config.yaml
discriminator_kernel_size: 3
residual_init: "none"
precondition_frequency: 16
Rows from block 5 of the discriminator, named by matrix and row number. Rows with one number belong to one channel. Each number is 128 + 24 x the weight over its row's rms, rounded and kept within 0 to 255. All counts start at 0. Numbers have three digits each.
# convs0: first 3x3 conv (discriminator.blocks.5.convs.0.weight, 112x112x3x3), inputs 24-31, a 3x3 kernel for each
# convs1: second 3x3 conv (discriminator.blocks.5.convs.1.weight, 112x112x3x3, transposed), outputs 24-31, a 3x3 kernel for each
convs0.18:131136110169126119115138130155095139137135123134129159078126110143123147141105141088105123140161114125140125112119145133125158120145114139109109139157150122102137085125106132162162146149103099083143136105144110130093
convs0.19:119149144145139104113114090134138138142114125178119173117157102133119133103150088089106124117160142136133111148177137139130135190142164116111131140128131162117120157129148123097114106103139115084164137148096101115076
convs0.20:146094141128117115132098100145147128161112136164117093092096110171106131150113109168118112113143130107116130159130158147120147127144140138106083086086156100117106129129109208106161126124083116171135112151156094137138
convs0.21:149121165073099147123137095084117162117150120158105136117103151135168107143092115132123101135146122150127126105118153064162133117162084124142131135116113103108108160149110148144156145101152109149131132159111100097098
convs0.22:123115156148174133071145141128097090133134108109127144167131112159162135133151178083114093123121141124123148139132112130121124118144154145134133156200124136144128095143103121128135127166146191145167158168136148107090
convs0.23:144100182125094154116165089118125157109110106108118123140160162117118141099119117125115114119157124110142113124115119148145111175140163142150123102140159142095146106144160123100168163142127140145174100082117140102142
convs0.24:122097133166116137138121125117148143109146119127146114137092155133112130153129134145129152148111145111117084097116114109127131119152133132135149125115157129089114103175106124073128146148153112099131134153138129122160
convs0.25:111083153126132127111146169163127126166109136094137150147153121143126092096140189116136125123114096128099146135079122160136090134125112160119127160087130117091155125124164100117082137135122074128129142156120112164076
convs0.26:129142112131120102185117115116147130097106123128149130120153135120114140134173138137142178105124114111116117132142129184120126130135103108115119134113147135153126105119105116064121126133144132158083113101124175099130
convs0.27:168146135168113122125132158117110134143125075094127150122163091094094157156096125110136124111151139125150148105124085168084130127124092095127105106128132148118164150121120101129106109096130127153125135143135105116136
convs0.28:088131115140139113113098127147112113132136104114117131126128101088166129108139121135155105146133132104131119098112131106134126115186155148107099127117118151109105139126096185137139147118137123139109142119138109105102
convs0.29:141115137147161157136100113108151143132110170123102122121171165168139110112149152128163103094119116120108136102102123173138147138093170143176140102138172204127085152144129187142113088149170109107140148102090100132119
convs0.30:135143098136132110129104151096118150131101106112129141164145162113120126108165151107108148157088125110109123117149131127122100143156147119133164133108100131157111150124128081119143077127110107105111184120120144155100
convs0.31:107124148131104108128082129157113119112107113140129129087128124133151118114099149140147120130147121113134124104139110157156111139072119120111126150145113150123118177150091159124111174159133082095164131103120133143138
convs0.32:156172147142120109114124118105121115141132141162117129123142145137171168125157137161146157105109129102136155081134148135150140108122129105152148112111082142087120159126111152096109138133109136139083080126121144076116
convs0.33:133129152123146106182145097086137097126106098130081110136134096114105083169096145099108082158126143099172117144076120140152141140116174149113125129131126129143121132117137113167154163112121125120145134152142118154151
convs0.34:135116139095124120148159142120164083161152114169149143135129103116111126138115110095146105113155149088134097128113140068110094109088143084101132111112119133150174115141114144153131130141139121113117110156093096123137
convs0.35:125096152154156122112108134136179121132140142104159111126151175125065137103088107133103130144154111142113135097134126168110149147135114135113146119126139114142098146124090071156170155153140145126128117151126067126106
convs0.36:112114109102093105139141096131170107101191087145125134111101131127170101152124115161125096171172105133121092144152112120153144128128101128095106085138104167106175168168151134122106130149116129139139084124133108144167
convs0.37:129155111086134141115160120115135120123113144108147108091128117150075109152123140076112105122176140167110115112097132123111120143133114102139115182136172136137109134184137088153093182132131129161077107104141115146079
convs0.38:114155158137133117075145155113144117126148125147092147143113125114107128102123125128122127129136153155122134134098131091103143131103104154113103132111087100138106155135109113117150112148126094168143106088118105082111
convs0.39:121130148131068112114123133074096106133155138102098110096137174079138115171172195120115090140140138172091113140106122151145140121110116148096145174130109134158124138093138084092105143165109187140147143109141131133115
convs0.40:105148164118087108108155149125148136142152094124110132100137175134145168171146173131099084107102123122113127141132078119122153121090108119141091139171139116178104116105134148098143179113127132087129146110121096157126
convs0.41:119106106133092127104113123148100090098096120119131093110153162115154160125131110105128119169122155116103069098142147150106110157128118120136102132116119105141164159105147147116133170149141148074095123110083117154111
convs0.42:078104127090100159111066125135125162129162126167134145143115126122111153123140150126105160140128129078132136101109104157097075116141167148109123128115095107135120119182164116135094120169107147144100119112121119090166
convs0.43:153144160146157117163132113118098107103126115109140119151144169170128143159134120135127124090146132092149108118144106127130117090177134084115118108122135132130133107152113122098145123122156118111113098155145158125185
convs0.44:118134127100074068132151122099092158136126136111099156112072145111110134135130128120098118084162134138128089137143204138135110113132152091131122133148122169089172137159136121131109142147132116136104083092139139110117
convs0.45:141111123131150115151112133110117131121103129130115114120145155115136103139119136129137141122108135136143084155161148099135132109132154156133132130130173141140123142094090149122146176153140089130143158142111147145140
convs0.46:093122101121108122164171186139135114150140163134126138163143132113128117156135161157109106117144142164125110151110087139116083130140101111134133113140152181112104115088116103132148134133122125163137105115130173144096
convs0.47:127149123167172187125172133149134096100144164133116134131133112189177184143180150170153141109116140129142121113094154127128140140151078157160116150124126138075132144120136182137102142143156074143124116145076114105104
convs0.48:079153125115128109111099141173137144168141159110133164119125110134134120115127112154099127117101166128127167124133152126124107134099123177130110119125137141139109146158117109144101117119137189152145133112140096155122
convs0.49:128105172118114104126106081153100132132125169118169162176144172141148170117143139102133121118098134131139095102133095125116102125138163151135110146116113166148151126140080102172115099137118163131109117157153182127130
convs0.50:110147128133089138087158140172093115163099097148136146137135160119131130122140152129136106118115115166102133135134115106134102142104109109142113140168119169152161161172089106164161140170132152171122148115104096173148
convs0.51:117135132149107126138121098155117088159107121167118140148118158133156135094138147146149125099088157120116136142135100123105084148077141146097129114119124130141092113115140163122184122161157138097127160162123154106105
convs0.52:193148107163117102129102116100125100133114152142139144165112068111143127112081121137142167111118151145133163126141121113141144119112137166129090124103130149111125161127131099111117090105131179118163121152160127071192
convs0.53:129100138107136129110116171103136133089129122106123160131120155152090102096141087129114142166171084148143122108119136135100170112132144148127147122122147118117138095096137147112140145142131105110142090173132129166150
convs0.54:111150122151104082095128115156148154155108128128172123109127143125164121089159154091116117129118119109094121136144146167153114172106094107144134129153123160168117127077118088126149164158116132120145138174150104161118
convs0.55:130117153124150132136087126106129141109125096117082134124119140103103142148132148119106134134130164084138148157099157104164124102132131126128152144125128165136105124126151178129094097149107084137097176176129088114163
convs0.56:089107078115136081185156143113118135095112136115126146123149120192215168134178131106133145150093140127123136131146107126171152092115109100103114120105131172128117171122145106119131134149115105160129119117091142141138
convs0.57:110135083152123158076133086115128136126123136142110119106119113156137071141140122115141152129115161113149154105144110153113159092131104172129129096134116138144141113076098104101112119148074104123156165144096106102162
convs0.58:110133129121112159121131096122134150152131109159118136134155108156170121149139084125139125143109130120088101121159101095112122116152140110107119148158123135110123142106113125165126139127168121106162191140161130126105
convs0.59:111174135112113133170117167079115148140121122119172103084120105115117137194148112098146142163118112132153108136102128152138116115113103182164091129144159146119105156144098094168140088156161149174154117124136128101152
convs0.60:150122119174107127172119156137119134108155126144157126106112130178161123127119175166094132117109122126160111123096110121130126116083126127133146107114166127114122136121142139145128103152096165155150131143093058156122
convs0.61:099105133185158142177127149130126117131125127099174127126115119133130141187121197151121162144147095194121126090131098143112108066146119149156102108143152120168119162167139158152146104103099136148116116096132104120110
convs0.62:126138087127138138161115172129188099118112100160126155115119155091106128112119118109142140083127101114123123118126121120116155091124073107133126122127141127116139135109145127103106114132148144116084102124091140130156
convs0.63:122120100132124122163125147130139125121119078150157104149152112134131124138119145152108139129166140145119114111144141120108150126136149114126129130117120107170111126133121109136084153122145115173079107083149129181127
convs0.64:133132135124144144133115170110135156121142150118115081124141131101166110079111126102078142168122099098137127095113146123117104149147131125107147139145110134117115104115104097153102124134140135127133174081137121103135
convs0.65:128158106102148103129087182111149122096132118167130147125124147154123128144115104161152140079150124139162197140185110124138131100086107145070104117141133127148138129123100077139173104125089133082147134126141078172128
convs0.66:177093176101113105137114132165154071147080118155109124137142143142106127125183132106109123114161146121093174096105158147113103109166101118122116096114106168118102161127142126116143151136106112167136101159158139106172
convs0.67:138127141140085138137113109098124108107144128129113114112153127103180101164108131098134109173161118130133134126128142123105164116104122117175136124115157134173161198103146123153168139100178102136110089124149143148107
convs0.68:158152143079126107148130144093077122167111097112106157112107133084109171137113130111128097149104138150099144186129113111122154095154129134137159158149111170150151134128092084122136177086108132159158132097157164139091
convs0.69:140141127118110143082150079106094107116126116130094113105164170123154167122129092077142113161123130120109117144131137136144160133137155111129088124135072157157114163104115091147110119094108166204155134136118152126138
convs0.70:136111132104142180112108105124145148113134129114149113148167153146120130119124127129166109136116121131135098115102131108152121111144110146065130164161153147142150096124102096116103128140092098133122122142153133128170
convs0.71:101133127130135139191144115112154140138116150096131097123128111147102146081126143161109123145117104151124138164151113106141157108150152155113102096117163156150115089153128121136131125138117098123091109172167180097162
convs0.72:111092135163144104141110059160130076151136085126125140085107119122109127117132119135139117138129165119102154116138158107153116097118116138127145176142097125161094122124128139106122149087107103147080128095134154136144
convs0.73:070139121141130101131103128154111188098119153126094138181074138107122128119137119155113156140129116115147131074120141136155071114133139140134122114117136108134144065137136136083105152128127081179105141099181123129165
convs0.74:141135121115103137152145170153162182179165131149122129163154124107165135188149121113109119123163137140111144147096150112113146129101149130149103140119109138116130134112098138119142161177146073104136088098124105156117
convs0.75:090131122141119126123162160139101127142154138144114134140116107098145091088138104128091121151075087122104082128169130120138140137149103146130106131091122098116106138122127139104099079141118160123146168189117081081108
convs0.76:167114061100140155140165124137177111149097098127157121171085095145164118109126127094120151125121119106096139124139140115124103088136137162113172097142119125136142158129161096174119129127122103155138116155098186164115
convs0.77:138122165140105129146156140097175132143106123121108133109147145122155145163126153179098110151147122149104146135094113103119168135115096156115142134120129105140170094146095114141110158113117128091091096140174154158106
convs0.78:128136073138098138139193175124138095131139121132133120115164105173128124140159117148048068106153169153113106111146118100112095138130105144105151078128115159134126094110141145143131139121135129184119137101150123105123
convs0.79:114126158134122138126127152131119153090128117171095156097058170105136104132129150150178163119105120127128122112124109110163094147147132077138096115146110094084096139138119134087099110164134129206167219153161110193167
convs0.80:132107176137130180129113150123118153137153138117191149107092156133137092146164158126116107123151127134091112109121131128127105153151122111147146119120162132129142156155104128120133136133127129174084133093122139123127
convs0.81:127126118145101123132107129144128130138119139106088148132080122061141166119100122135111150094088114125166164102137100140124155120126110122148113133158148115102166110108136127153156158121125135135080153132145138122113
convs0.82:121127147094123090158117109131142186170121164148175179150142157147125134108124170118150130122117132096121155106139050122118091082135102137113126118133105106132112155122116132109178137097106118113150105113140190150156
convs0.83:145140150088133114140133154093106164155109136144120097150145199091137145112121109108126122105105108090157159135140092059135130140145125102134112118089111133110160112159109096111114143143157134095071133132106119102162
convs0.84:144125111144135110140165144157135115144178175142144132107096142143084079124111155135138108077145151158102128146077108100099127101123110111081144122142154134182112123144121175126110154112118122084095134114094093121110
convs0.85:136108128112099116161144116159150130127129150141153112144101092129119144150162119076103131121066117093098128120108088139129099130111117078145126131096139159128115103146098083130130120129172080144125114142103143143142
convs0.86:165154144135125128132130085143140156088136173088119130083128100204099125096155091124159094090137121105066123167090149137121124109150145164102120136116117127115139114127133149089093135147119107121127125145128148079128
convs0.87:137141135128130097119148133095115168132088108102105125138120163118124127117162122155165177125103105128100118120137114091149186152125161143109136119134166107133138098125130118092123127123126100096130143087142115114085
convs0.88:115109144131165100129108132163135121152137119123131126149159141072120132153111153105104113115127161103138121154136116119129160097122092138138119146126120090106114105162084143129125179087131110123135139174141112125167
convs0.89:125177120137121142111091147160128117117163115174163124139139097108154127129159133149146168124118101124152116137148152158128112117169108171149172180156106149089157151125128111119142089111131149128133141137145121111181
convs0.90:138128096141123103138143156146116112128096096142155106113100141086090119106153106139140188163163128157121161124116093113151093167145134139125104156090112109114129116151145157105115137105114136098154142132137151133123
convs0.91:144139160125157149177127122107134135104120130095136156098134125103112093104120148097098122088124122097140142148134161150132163154145148148126103142128093135126123112100142088134100141119101142097120095121100072108168
convs0.92:139128108122117117190135108156130112121093112140106105135172127150151087136133108153122098169109132159097142115112109142122114157121154126100083139156123090181148146080161135119130153099092152100172129105131107108110
convs0.93:138125155099098084193163175157146120143135112176104151136143156131150143167091082151154143119110074100157118108163122112127178114150088101099133130127118117164107130140122155104183135148139109112124091083130130081114
convs0.94:098126108112161135140095110116130103118097104122113123125135140130091114128119119128083145146131116094144097078150124108122124146138140093132135135146163153114123144136146114111131125132155121169125112164172143141139
convs0.95:157102156127168144172118152102122109090124128107140135122069116138137125107088083126091074169113110138131143134156102140173086128120139131137158108105187101110122127079151114131156128084138122151114145102158114094121
convs0.96:147126173142142102119090138144133114118092116163111100146116094109154123141134162105104138141101132102129142111142094132131156121139153134095122158133126152125129102116097187196124096179159123115152117188115120109144
convs0.97:149120177108133119170154148119151136079127126122169132147142138120159134124137087149116131130131094132120130119124144088128112100118139115198119107116146161133130167142113126092109156159127102135101100140122153105139
convs0.98:117116136135095177117123133154111157183098134143115126123087125131104131142123151104101117089129122131115148117086136110099094094153130141131098149135130144148168130139106181155141187113143147116077128144158101171128
convs0.99:118153161163112139128111109119107136087101100114102127099107114144135109163139151152136159097122138131163123149104137179152136131126150169149140153162125106127139176124179123135136151147171150186088174116088135144191
convs0.100:102145137110105158092109145154125122136156155160123141130151150121176095136084114104098152178121129159154138119112145098175076139195156111135159072136140146144125121108116095144112097101150104119157144118120125144131
convs0.101:133146144126130106149173141111109110118127143102131114182149130126100138126094129159082169121102145110092152154143073077090132156109105104143133114159092159150115150111126112110141120092114125147121116147137118089127
convs0.102:161118142116125112127123099113075095142086100171112107149116129133121128165143124096126083134130097161179188154143151159129147110099110178119113157148121180126160139144161169140129133117151135128122117124092132099188
convs0.103:155113150067141099120139123121117107139097143120141117145137168151093166103134132135119177114134144121140146091103145134155130143148110118138136100143163131126137114121138103106122141111134138101130084127076110136114
convs0.104:155115096138118132132153114124134120174150130149127142143153148168132151094153128136105169104114133144175141147146109143103150159149065120094105094134121132062170146109134126144159092104132155101138079131168110188151
convs0.105:128125073155112071160140117175128154125140131120125142139103130123122085145150128112110153125109139152134112109148102108114111125109093100116133146128129140107114098105152156144140146125101140091118127104100156159142
convs1.18:146127130123167155151116145108119153104145114131101130077120136133125119110135109106111105105138125126144118137154122104102114137126158170170152096101119090160122106130077147160114130126130125064089148172134158175165
convs1.19:134112129104141120163123123123159107092103113122146114149162116086103130131144111129128180092103158100121112105145116153132139124152141115149162103102131106149100111124149105132125102187156150145101126142124124132095
convs1.20:077131104116143140106124144109125109111102139134143140093136101111110102122158113116135153119129115134116114185122163128113100134137127147092107084142102129092150127128156136167125132128147158096079120121135097126102
convs1.21:093135141109153174123112127131112126133099118147143115142092119189067115126104107133131108103104111126151117155114133194144102151100115121106113167137123127126117114128153167161095146123123098123107128101118136102127
convs1.22:160145182174120195094098151110112126083110118108115150083141167122145163110099112141117147110101127082123123143140107122092089164127121084146135114167187113150094118100132143164108144173174120151102116161162150104129
convs1.23:128084127122105171121117159138119110098122121094082092118140169132082135126135161147094114122142134110119135171144129111126087132100104158164091082170193163144107155153117123077154142156128076114095158150110093152126
convs1.24:179165153130163142106127140131103136125117127169107128154135144130135153093166134137076111125151148122140153136117133133129169139147113168139122125113139156120089132114123131118123125082149142098133114105125125136126
convs1.25:122119157122107137129155154111111095148101103132098139147120177137096102102156112122120148157127070118108128105111087103105179072141161151130122160141104156125122089130088145147096113138110160143155158163095106125146
convs1.26:144118108133165105135138126096132088121109119117109138149138144127159114120121152132122095128090114124134099133126147130165126135156126127178155106126141149141138135108124128136124080091107114131125181175140160104111
convs1.27:113145136096135074154174114132144121139128124131143118185161170122140147135122127130103132131121152153155139139115104147145165103102132174113157113118183108129137121148113084089140096124072166124139152161123128112095
convs1.28:137123174126128111090155129146134112142100154110127102123142163119096137120141157137127146138099119133103123133155131162096133150166151123146081103181124136112163121112114111145127142101144136195138143171150116123118
convs1.29:126117108093077149061117125164147122149124086127125122141114115124143135100122132173103157158151109132132109130121111159121098109105090149103096113139101150125151084127124092195090100151152076124164115121117150155121
convs1.30:107126124172186149138124151114153127082128099138136109116136135100161143122134104115128127120115110108126142183142105129131167111136088096118126126136109087097142110146119154124156140124122128092144160135127113079120
convs1.31:176151119126148111109120132135117086131166155104134131121124095104086103143115111125130132131153112112124130096167093131120136156080133125149102147124113129151147095164121136169160138118126076149161120148083142157156
convs1.32:145164122136124119109094092122108110085167145096128166178153163129136139091098104109138089143121132110139101165128132144102107167134120158115155153118121104123144111141138090136125120093095106114102111097168146167145
convs1.33:131171124132168178129135109142139107124107108172121074085163129132125089148123130140136169114085118160098091136126149131131110127165120132130108125128082128157151105112126148096176106100134161095144146123145116144148
convs1.34:144138099142164148131115061105128128132137120136103135158158142104160127142097124128137129157125144147117187095078105092142137132130124087116107110124142130108130138182095103154137127171156160129111131114150130137120
convs1.35:149130136115159140133143130136087143136149119130140134143094103134137096109095143115127087135146115153118127113116136103135109098115158166119110145164115138176151118127145129086126130155163124135116098117146119082104
convs1.36:110132109106140135131075149106112126120110109125119123105131095143109100119119131148136127131158127111116109086166145137130146139121155177134102106136115105160115150156156142143171137140115133165077137124138132143089
convs1.37:121097094131125112093131147098144092129119106113127159149110099154128104104137130118110102138087119097121122146146124126131098129173128129138152169104090165108110166125098134122096134118132160090161103156136159138155
convs1.38:105097103114111095119113111116141137102127164128131150093153147180116102132157114116143114067147090131138136112115156145149145096138120140115127147168150137098116119098091164121118164102114115132106140188124158092144
convs1.39:106100145112140121118105161109093082114129070107152090112111079157129135126151166129136109122089149119120096114143124125159129128141140119153145138138106108164118126070141124150104080138113154148180123109106095145130
convs1.40:110108090146113119134104118106087141097161102091133096095136123134139106088164174124100124140105101119097090089127072141100125142154115089126101131100151176092130171161127100123144094139118130157135124153143110175147
convs1.41:110130139080122151084137140127097162133164146136122131143098165143129157154101159145151148115152111142111115080142120140118076107117140106167174107133105146119171140137125143169168152112112127106085110161111152147080
convs1.42:099135131102101151141105100112142110097146121143102097136130146108136132141127136104138100130128092120124120136125147115109091073138104089048124125177126107096097107129142088158170133129131146103104139137134175114120
convs1.43:146093140140119158133106126121103118116102110137106128157093126116153128090093129101125148119127137124109158169141153132125110095107114118128119106113136123094130063128125092145132136130124097128126107110156113149143
convs1.44:106136172133104138127129151093142131137088144088131107171123137132125142165183139072111117119107107099097091143141187177150133154138133120133134145126153117121094152132091063123178116135122134138132080121140150104120
convs1.45:136172098108104160137151117080100083137124106146129107073181112123100124155104096116112112135159158101127182141118108071136160127113132125118145112123158098127130140115131116125121128090136087130136154146108131154115
convs1.46:139137123112072110142092119208147143106150153140107117167150106120123134142202124128145099132148143090141112127088115112134104114127106171160137131158122169128126135158101108062097136098114117146164110118095141073112
convs1.47:155135132134150118114132141114120085150144134133161096123115131121156116139112122151143157153140141116120106140122138141151104080123155142096162112121125135154116149153103149124104102133077165168122154161196140095126
convs1.48:133143116124116146097129154143148152159148141133128077115162139128088088108137097104119129130130167107145131108118134149085160121153126144102110120142118147109143142126123121108147124110168132119100089137172162085136
convs1.49:112109131129103127112133110142131124124166118151178137104103163107122128101136134099107126167108129107179150140121145137116164118082175104126103141149102133150164108101100176112118110160121122152087124139134128156130
convs1.50:126135161130128140148110144121124149134137155132117136071089097111101150118119172096166136162155169112132154123176138175185145176136144145140125126161089130155200125123090142151112139195106176119088104151142157121132
convs1.51:129132114100099131123128114109140143133167128118146127111122129147121097132157078120168156125111115089135135131102118085107132128127122144165097117162110134186125146096160130175092081089200113148120172115090126111098
convs1.52:167130145098097140166135089142122151116147104143143162122140115056092098136137074088150109156132148130130152151121174120178133122149140130136116119138083117120125098130130124108132111099116082108144120107141064119097
convs1.53:143152125142108153109138121108113106119106108141135148121123101132137126133096112156122121149106146138130140110106136137106109139121130112073113127051145109105110104112150163147121105096095138174121107126155121124136
convs1.54:098127136098127128101148117089151114134095113099162113118139159160125131121103111150092112139109134115102101114104130154162094122160113124177144134108127129126174114140139116149121128108138107124148121141141160155166
convs1.55:120164137097132114145137167139099154153144121127150112148140101166132132110155147113124117115094147150145109122163104109128160148176110128149153144140163087106127109137108135162150141117149078200149139102098119141173
convs1.56:136109093137081110137128082119117117095144109130099135161115126157148084145130133130131109121118079092155140173098169102082125122133159135106102118157141142131135147170099077143142095102087125129108126130142135145159
convs1.57:119146160155139118150105143097161127153131131097160140109113110149162119138174183090111115106098149114104155115130120183150130154139132079087077133149151168089087130102128091121146114130109170126145180141140128140145
convs1.58:136147164096128148130114158136135086162149155129122108166109125151105126119103158084111123125131107138131106119167123149151126118109101082157122153122123103104132153134106138138094123163110151159105094121122122117101
convs1.59:129134146131101145120096135161168131142113097116127149144133107142134154155111133126108079138123153135120126150110144153092119140162122160109072103121160116091097140133118148098075087092086152141096114150176193099127
convs1.60:131117145153138128098156152140127151154152150113140168120169119105139124116110145129138131113116163149107151100109088122135131123102143095130099129142135132101108129095098105113105094143102109145116167152163106172127
convs1.61:128186113103113131117154144140137096145091110122120097085131085145091172162130143124141156129114117148160138095138170136144133143162121112094111157135154096113148145102143147074122124140126136144165109176153118077109
convs1.62:088129066090127120153127146126144137105125096111089101143131096098172128136103105133132136132086121100097111116092089107084090131096118123159191157100194147200141127170145113171184185129079132095116087094132104110074
convs1.63:120155113066163132093111162132106138140091118146117132138171113125104150132134127117122110156123127126108122111128167140104170164128093095114125168123161102083155183108073123128131107091123141111106111183123160093125
convs1.64:136129109162140137134120169164138151099138137129130088157148124112097097097095127108117158110167099130150125126136099151096122140131110127108095119119101129134107170095130175094093111125083092111169159146116147087134
convs1.65:124102146129113161154173146133111144144138131169113143143151152152154121145100194097085133138131146104092152122106132123168114117149133137150174139114143149156119160157131128159158102096103178139087123127138130114133
convs1.66:104127130119157119099127117128150139097140147127101122126114185166142102118123123093163108113123120101098124139109125117107109106138094096149132117138111145126138124113157146163103113131145103114123119104128176086133
convs1.67:126144144087141137118139123092163148149094156098091133135162118179147106122169123122144126116079107165094110116092126104159139126096146094117142105156099151124165127141122110133115126131133151116102083095134144093129
convs1.68:150151086112129141098142123121136137143120105115142134119138146135115162107101136179124123125141148097100112139140112130134127126142154094128148099094124132115070103108109117088102146133131103129092081162097135134113
convs1.69:106076146118167134168088104135141149113094138131100146151137155129095112157090109147104061137143064149119118138136097138136097109085111093104144132116122156113100186160116143170131147145133121126133097129138100086151
convs1.70:152126145138079103081115141120112109132127117122143129130127124159163106114120121124107116146136116127127132186136161166096102155163129137090110096101114101129142170153123174134163149147147118120110103098128078119178
convs1.71:153142160076169160127143115143131154101140136101147101154120113167142132099113089133169085143110123141130115116106140128127083129102131104117105102153161147153129104166120179111151153157123132118098134063118130144140
convs1.72:134124117102154136115147164116135174117145144086141114153145112155134148119128164094116105067123101157101144139120133136136164130159106177125136106180085094138127120114125103162187138124163167145101139132148102086136
convs1.73:106168158146120100136112143074145130103119116108119127092075136087094183122102103134113130131115137113121121108156116123132175140073130105129124160117161130123135059179150165114159117117142103133149166126122134156176
convs1.74:100145162079101121088128133135141090102162141140167149155145132098097119047131133136111151150105142157144157128135115078145125100122145091101159124155125153119134156186082125179095094181098131108097102139130065121118
convs1.75:119108103166164103139124126152103129117084149147124063134147093131131153143093101106130067105092082104093078182135146173114115131116115118155136165157173151133106102129106122097138137148149147148120161117133138140134
convs1.76:157142171145140137158099112093094134116121130117152156088107129091179141085107128128125123120106129103161151147107158117147165078127137092121100135115115083163086126073105108127150137137089163114139152118098138096124
convs1.77:139146138150154136108110111106125132139107114108149076124128117164118097106113113113144103135147086156137065132130159090143148121124141122137117135133081144219102139116106161136099109135118099125145131130116166142133
convs1.78:148141144129134128130133093109113132091122134076127142142113141183143136152147182140149164103148104109114117087086121117097145124133160098106133158150080122155109089113086120127093116146153166138113102109116138125119
convs1.79:140147109120121108113123133120118096117128123110167112148123156096125154118149133147115149115147116099141109170115105157121120145122105117117137131069121154113140151144120121164136143090133094123152179169086141131131
convs1.80:080124146103134109091112154126138138133124171176108150096130101169076186114158179163132140111140122178126101167115135137128127110108076119120167155153158156098115127114162106128134115118143099171130110151105107122087
convs1.81:114097093119176133138095145161148156151145130147125147144087101096132140115091077094092101147104121118133134153140137135111140142125142136115104135152135108126128096090074125128107178135084128074109088155122150151152
convs1.82:080126124117137129103131114155122129110112140161124142108106164162123118137113145117100122101145115114145121161105166153105110121084148138138142111156106142131145097094153106148128151117133077143113142166116173077169
convs1.83:117120165095084137111115093154170147139147122140131126157109118136161119074144136101106132131104127109121133142102179153164131103124123096144132123110185115138150147090117142131097106127084128153156119118142130143125
convs1.84:142172169146113125104131125107126130166131128125141136122143134116114133114118146117150119108128100134108104154135137154163158095149135165135145165135151141153161130135135176142124092185112120127109097124099092094097
convs1.85:118117139095090111085090138148144117141120141117086095164166177139137118147115096113091109151125160117123125130119106103125120102135102147089106131126122138177117134131141082127149105134128115116106158113112108059126
convs1.86:161124119105148096094124112151138168114153142099114153137101173122137096125109154146102095152121130124099126114159153102153136131148121115128104072108112142174088122083108108100092148122165094103164122090138133087112
convs1.87:134099137138158116095140141128129129122130127115164142122149194114122119093116111147159137146154128148103138159092133137144143128102103158096165134149090114114123119125120134144135103085124110147116079109124133109152
convs1.88:117136096137136118124136117130166162133143106126140110094130118126131112078121131100131116128151152154115164125100099123113153172141139108154129139126100086089125111126070173098159177147123121142136128139133117168123
convs1.89:158103137095081112119116088150162107057140130101131121111114152116091132145149137125109121122114154139122117131096086106139105128166133104175094138126097124151123177124101099129150126130121094160172117135148145128127
convs1.90:148163165113167186158142125152122167140144150125114153135114141092074144097131100118154122133121129097103140156107133160162142157173127147097138142124084133114136073131082097087122135112178118125126150149166113139109
convs1.91:122113101106171125139183133080118112135118121106127154180102136130131129125111122132109110123093149125126152151138083128141088157113086107125123101147110109084167122125107154078149096180133120083130146133144089147057
convs1.92:126123132130156117116109126097139132131153089103153134112130167158127167148149132101122104136151124137127074161180126112114153161134148146105145066136135146129128088130150115181120117150172091124167118114153103148126
convs1.93:137195123146145148132128152151095093104178099131149111128199121106158151087097117080119131170143120137140108181092122090124116132090113160179136099108081110169105149178155165150134161125142098140118153115145125091120
convs1.94:122155119146134119130158134116114118100172128084079147162116167121153122097135146121154152120125121130119095082108117139093142111135110186161124095128106140069132132091115131198118127200131143132140111131102096144136
convs1.95:123146117134114140143124144098150135111150108130122135157141109110091128115137137144157122102143127126131128178138119167118141105167122101096177138120151181150109099131106127128113105127092096119145104154114135119166
convs1.96:128136105132125130103119126088150172113121141087085110107164131148099113109123099093148163143142124111127142149162167096115086125131160105186157102160126172134163114120104156174081133148143136121166139111154153139092
convs1.97:157183151093153139105148143153103143154109124152094138178134145094131118124097134133104088124121087097134103142085165153094117094178095157122163117124126136120130161111156092170176125121132115115080121122134133128136
convs1.98:155130140151136115146162120117127086114104149120110101149116138158136120106133093133147164110150152138130116134144105117096103098128071106137167132099133138102183140144142106090118143149151148115203159139136113109125
convs1.99:114111171107125116097136139090102122135087129098128102132137154132108104149119142090108134128126129130094111175120145178109112117129120136138152111073113128142110105102087126133082105134108099140148146130136163076137
convs1.100:139122116089121153136092123134137148119143160112179124174163127141091127179153138118136128115169102135135153134137128157081106103145093121133135145095146105142100073083086074076106133112097144152113180122112147082096
convs1.101:116149078146162125155116142141157144130104131145111107162131163157131124139098107115107145072116135113124105136123168123159118105108160163112130141105094138117110112096103130117098172114112139160102086122171129110121
convs1.102:155104115129149143136136097119097143117102107115101137165111133096096158192129129091084129113093114112109135155165099083162157110148131150113133101130133114160126142130166106176113103099095093134095130119150112141080
convs1.103:133120134156133098151117101139124150115115128087117135107164183075168116116119130161105151185099155160179086156130136116145108143127143146126105123114165157134158142100157138094082124139093130120105127135141141185139
convs1.104:170141121089157078163131112160139197166132149118120129121124159130120068123101132139106159106151155139127093176144128161119122108162127083125166119103127129109097101139131154117131142146105128108138122096134123116097
convs1.105:128163136154157141114125103157153124141137130113143157121105113177161178176159114138163122123145147102153148143092127130142092138111124108173143116132144117120123136107108140125152158118138152165095116148131127140132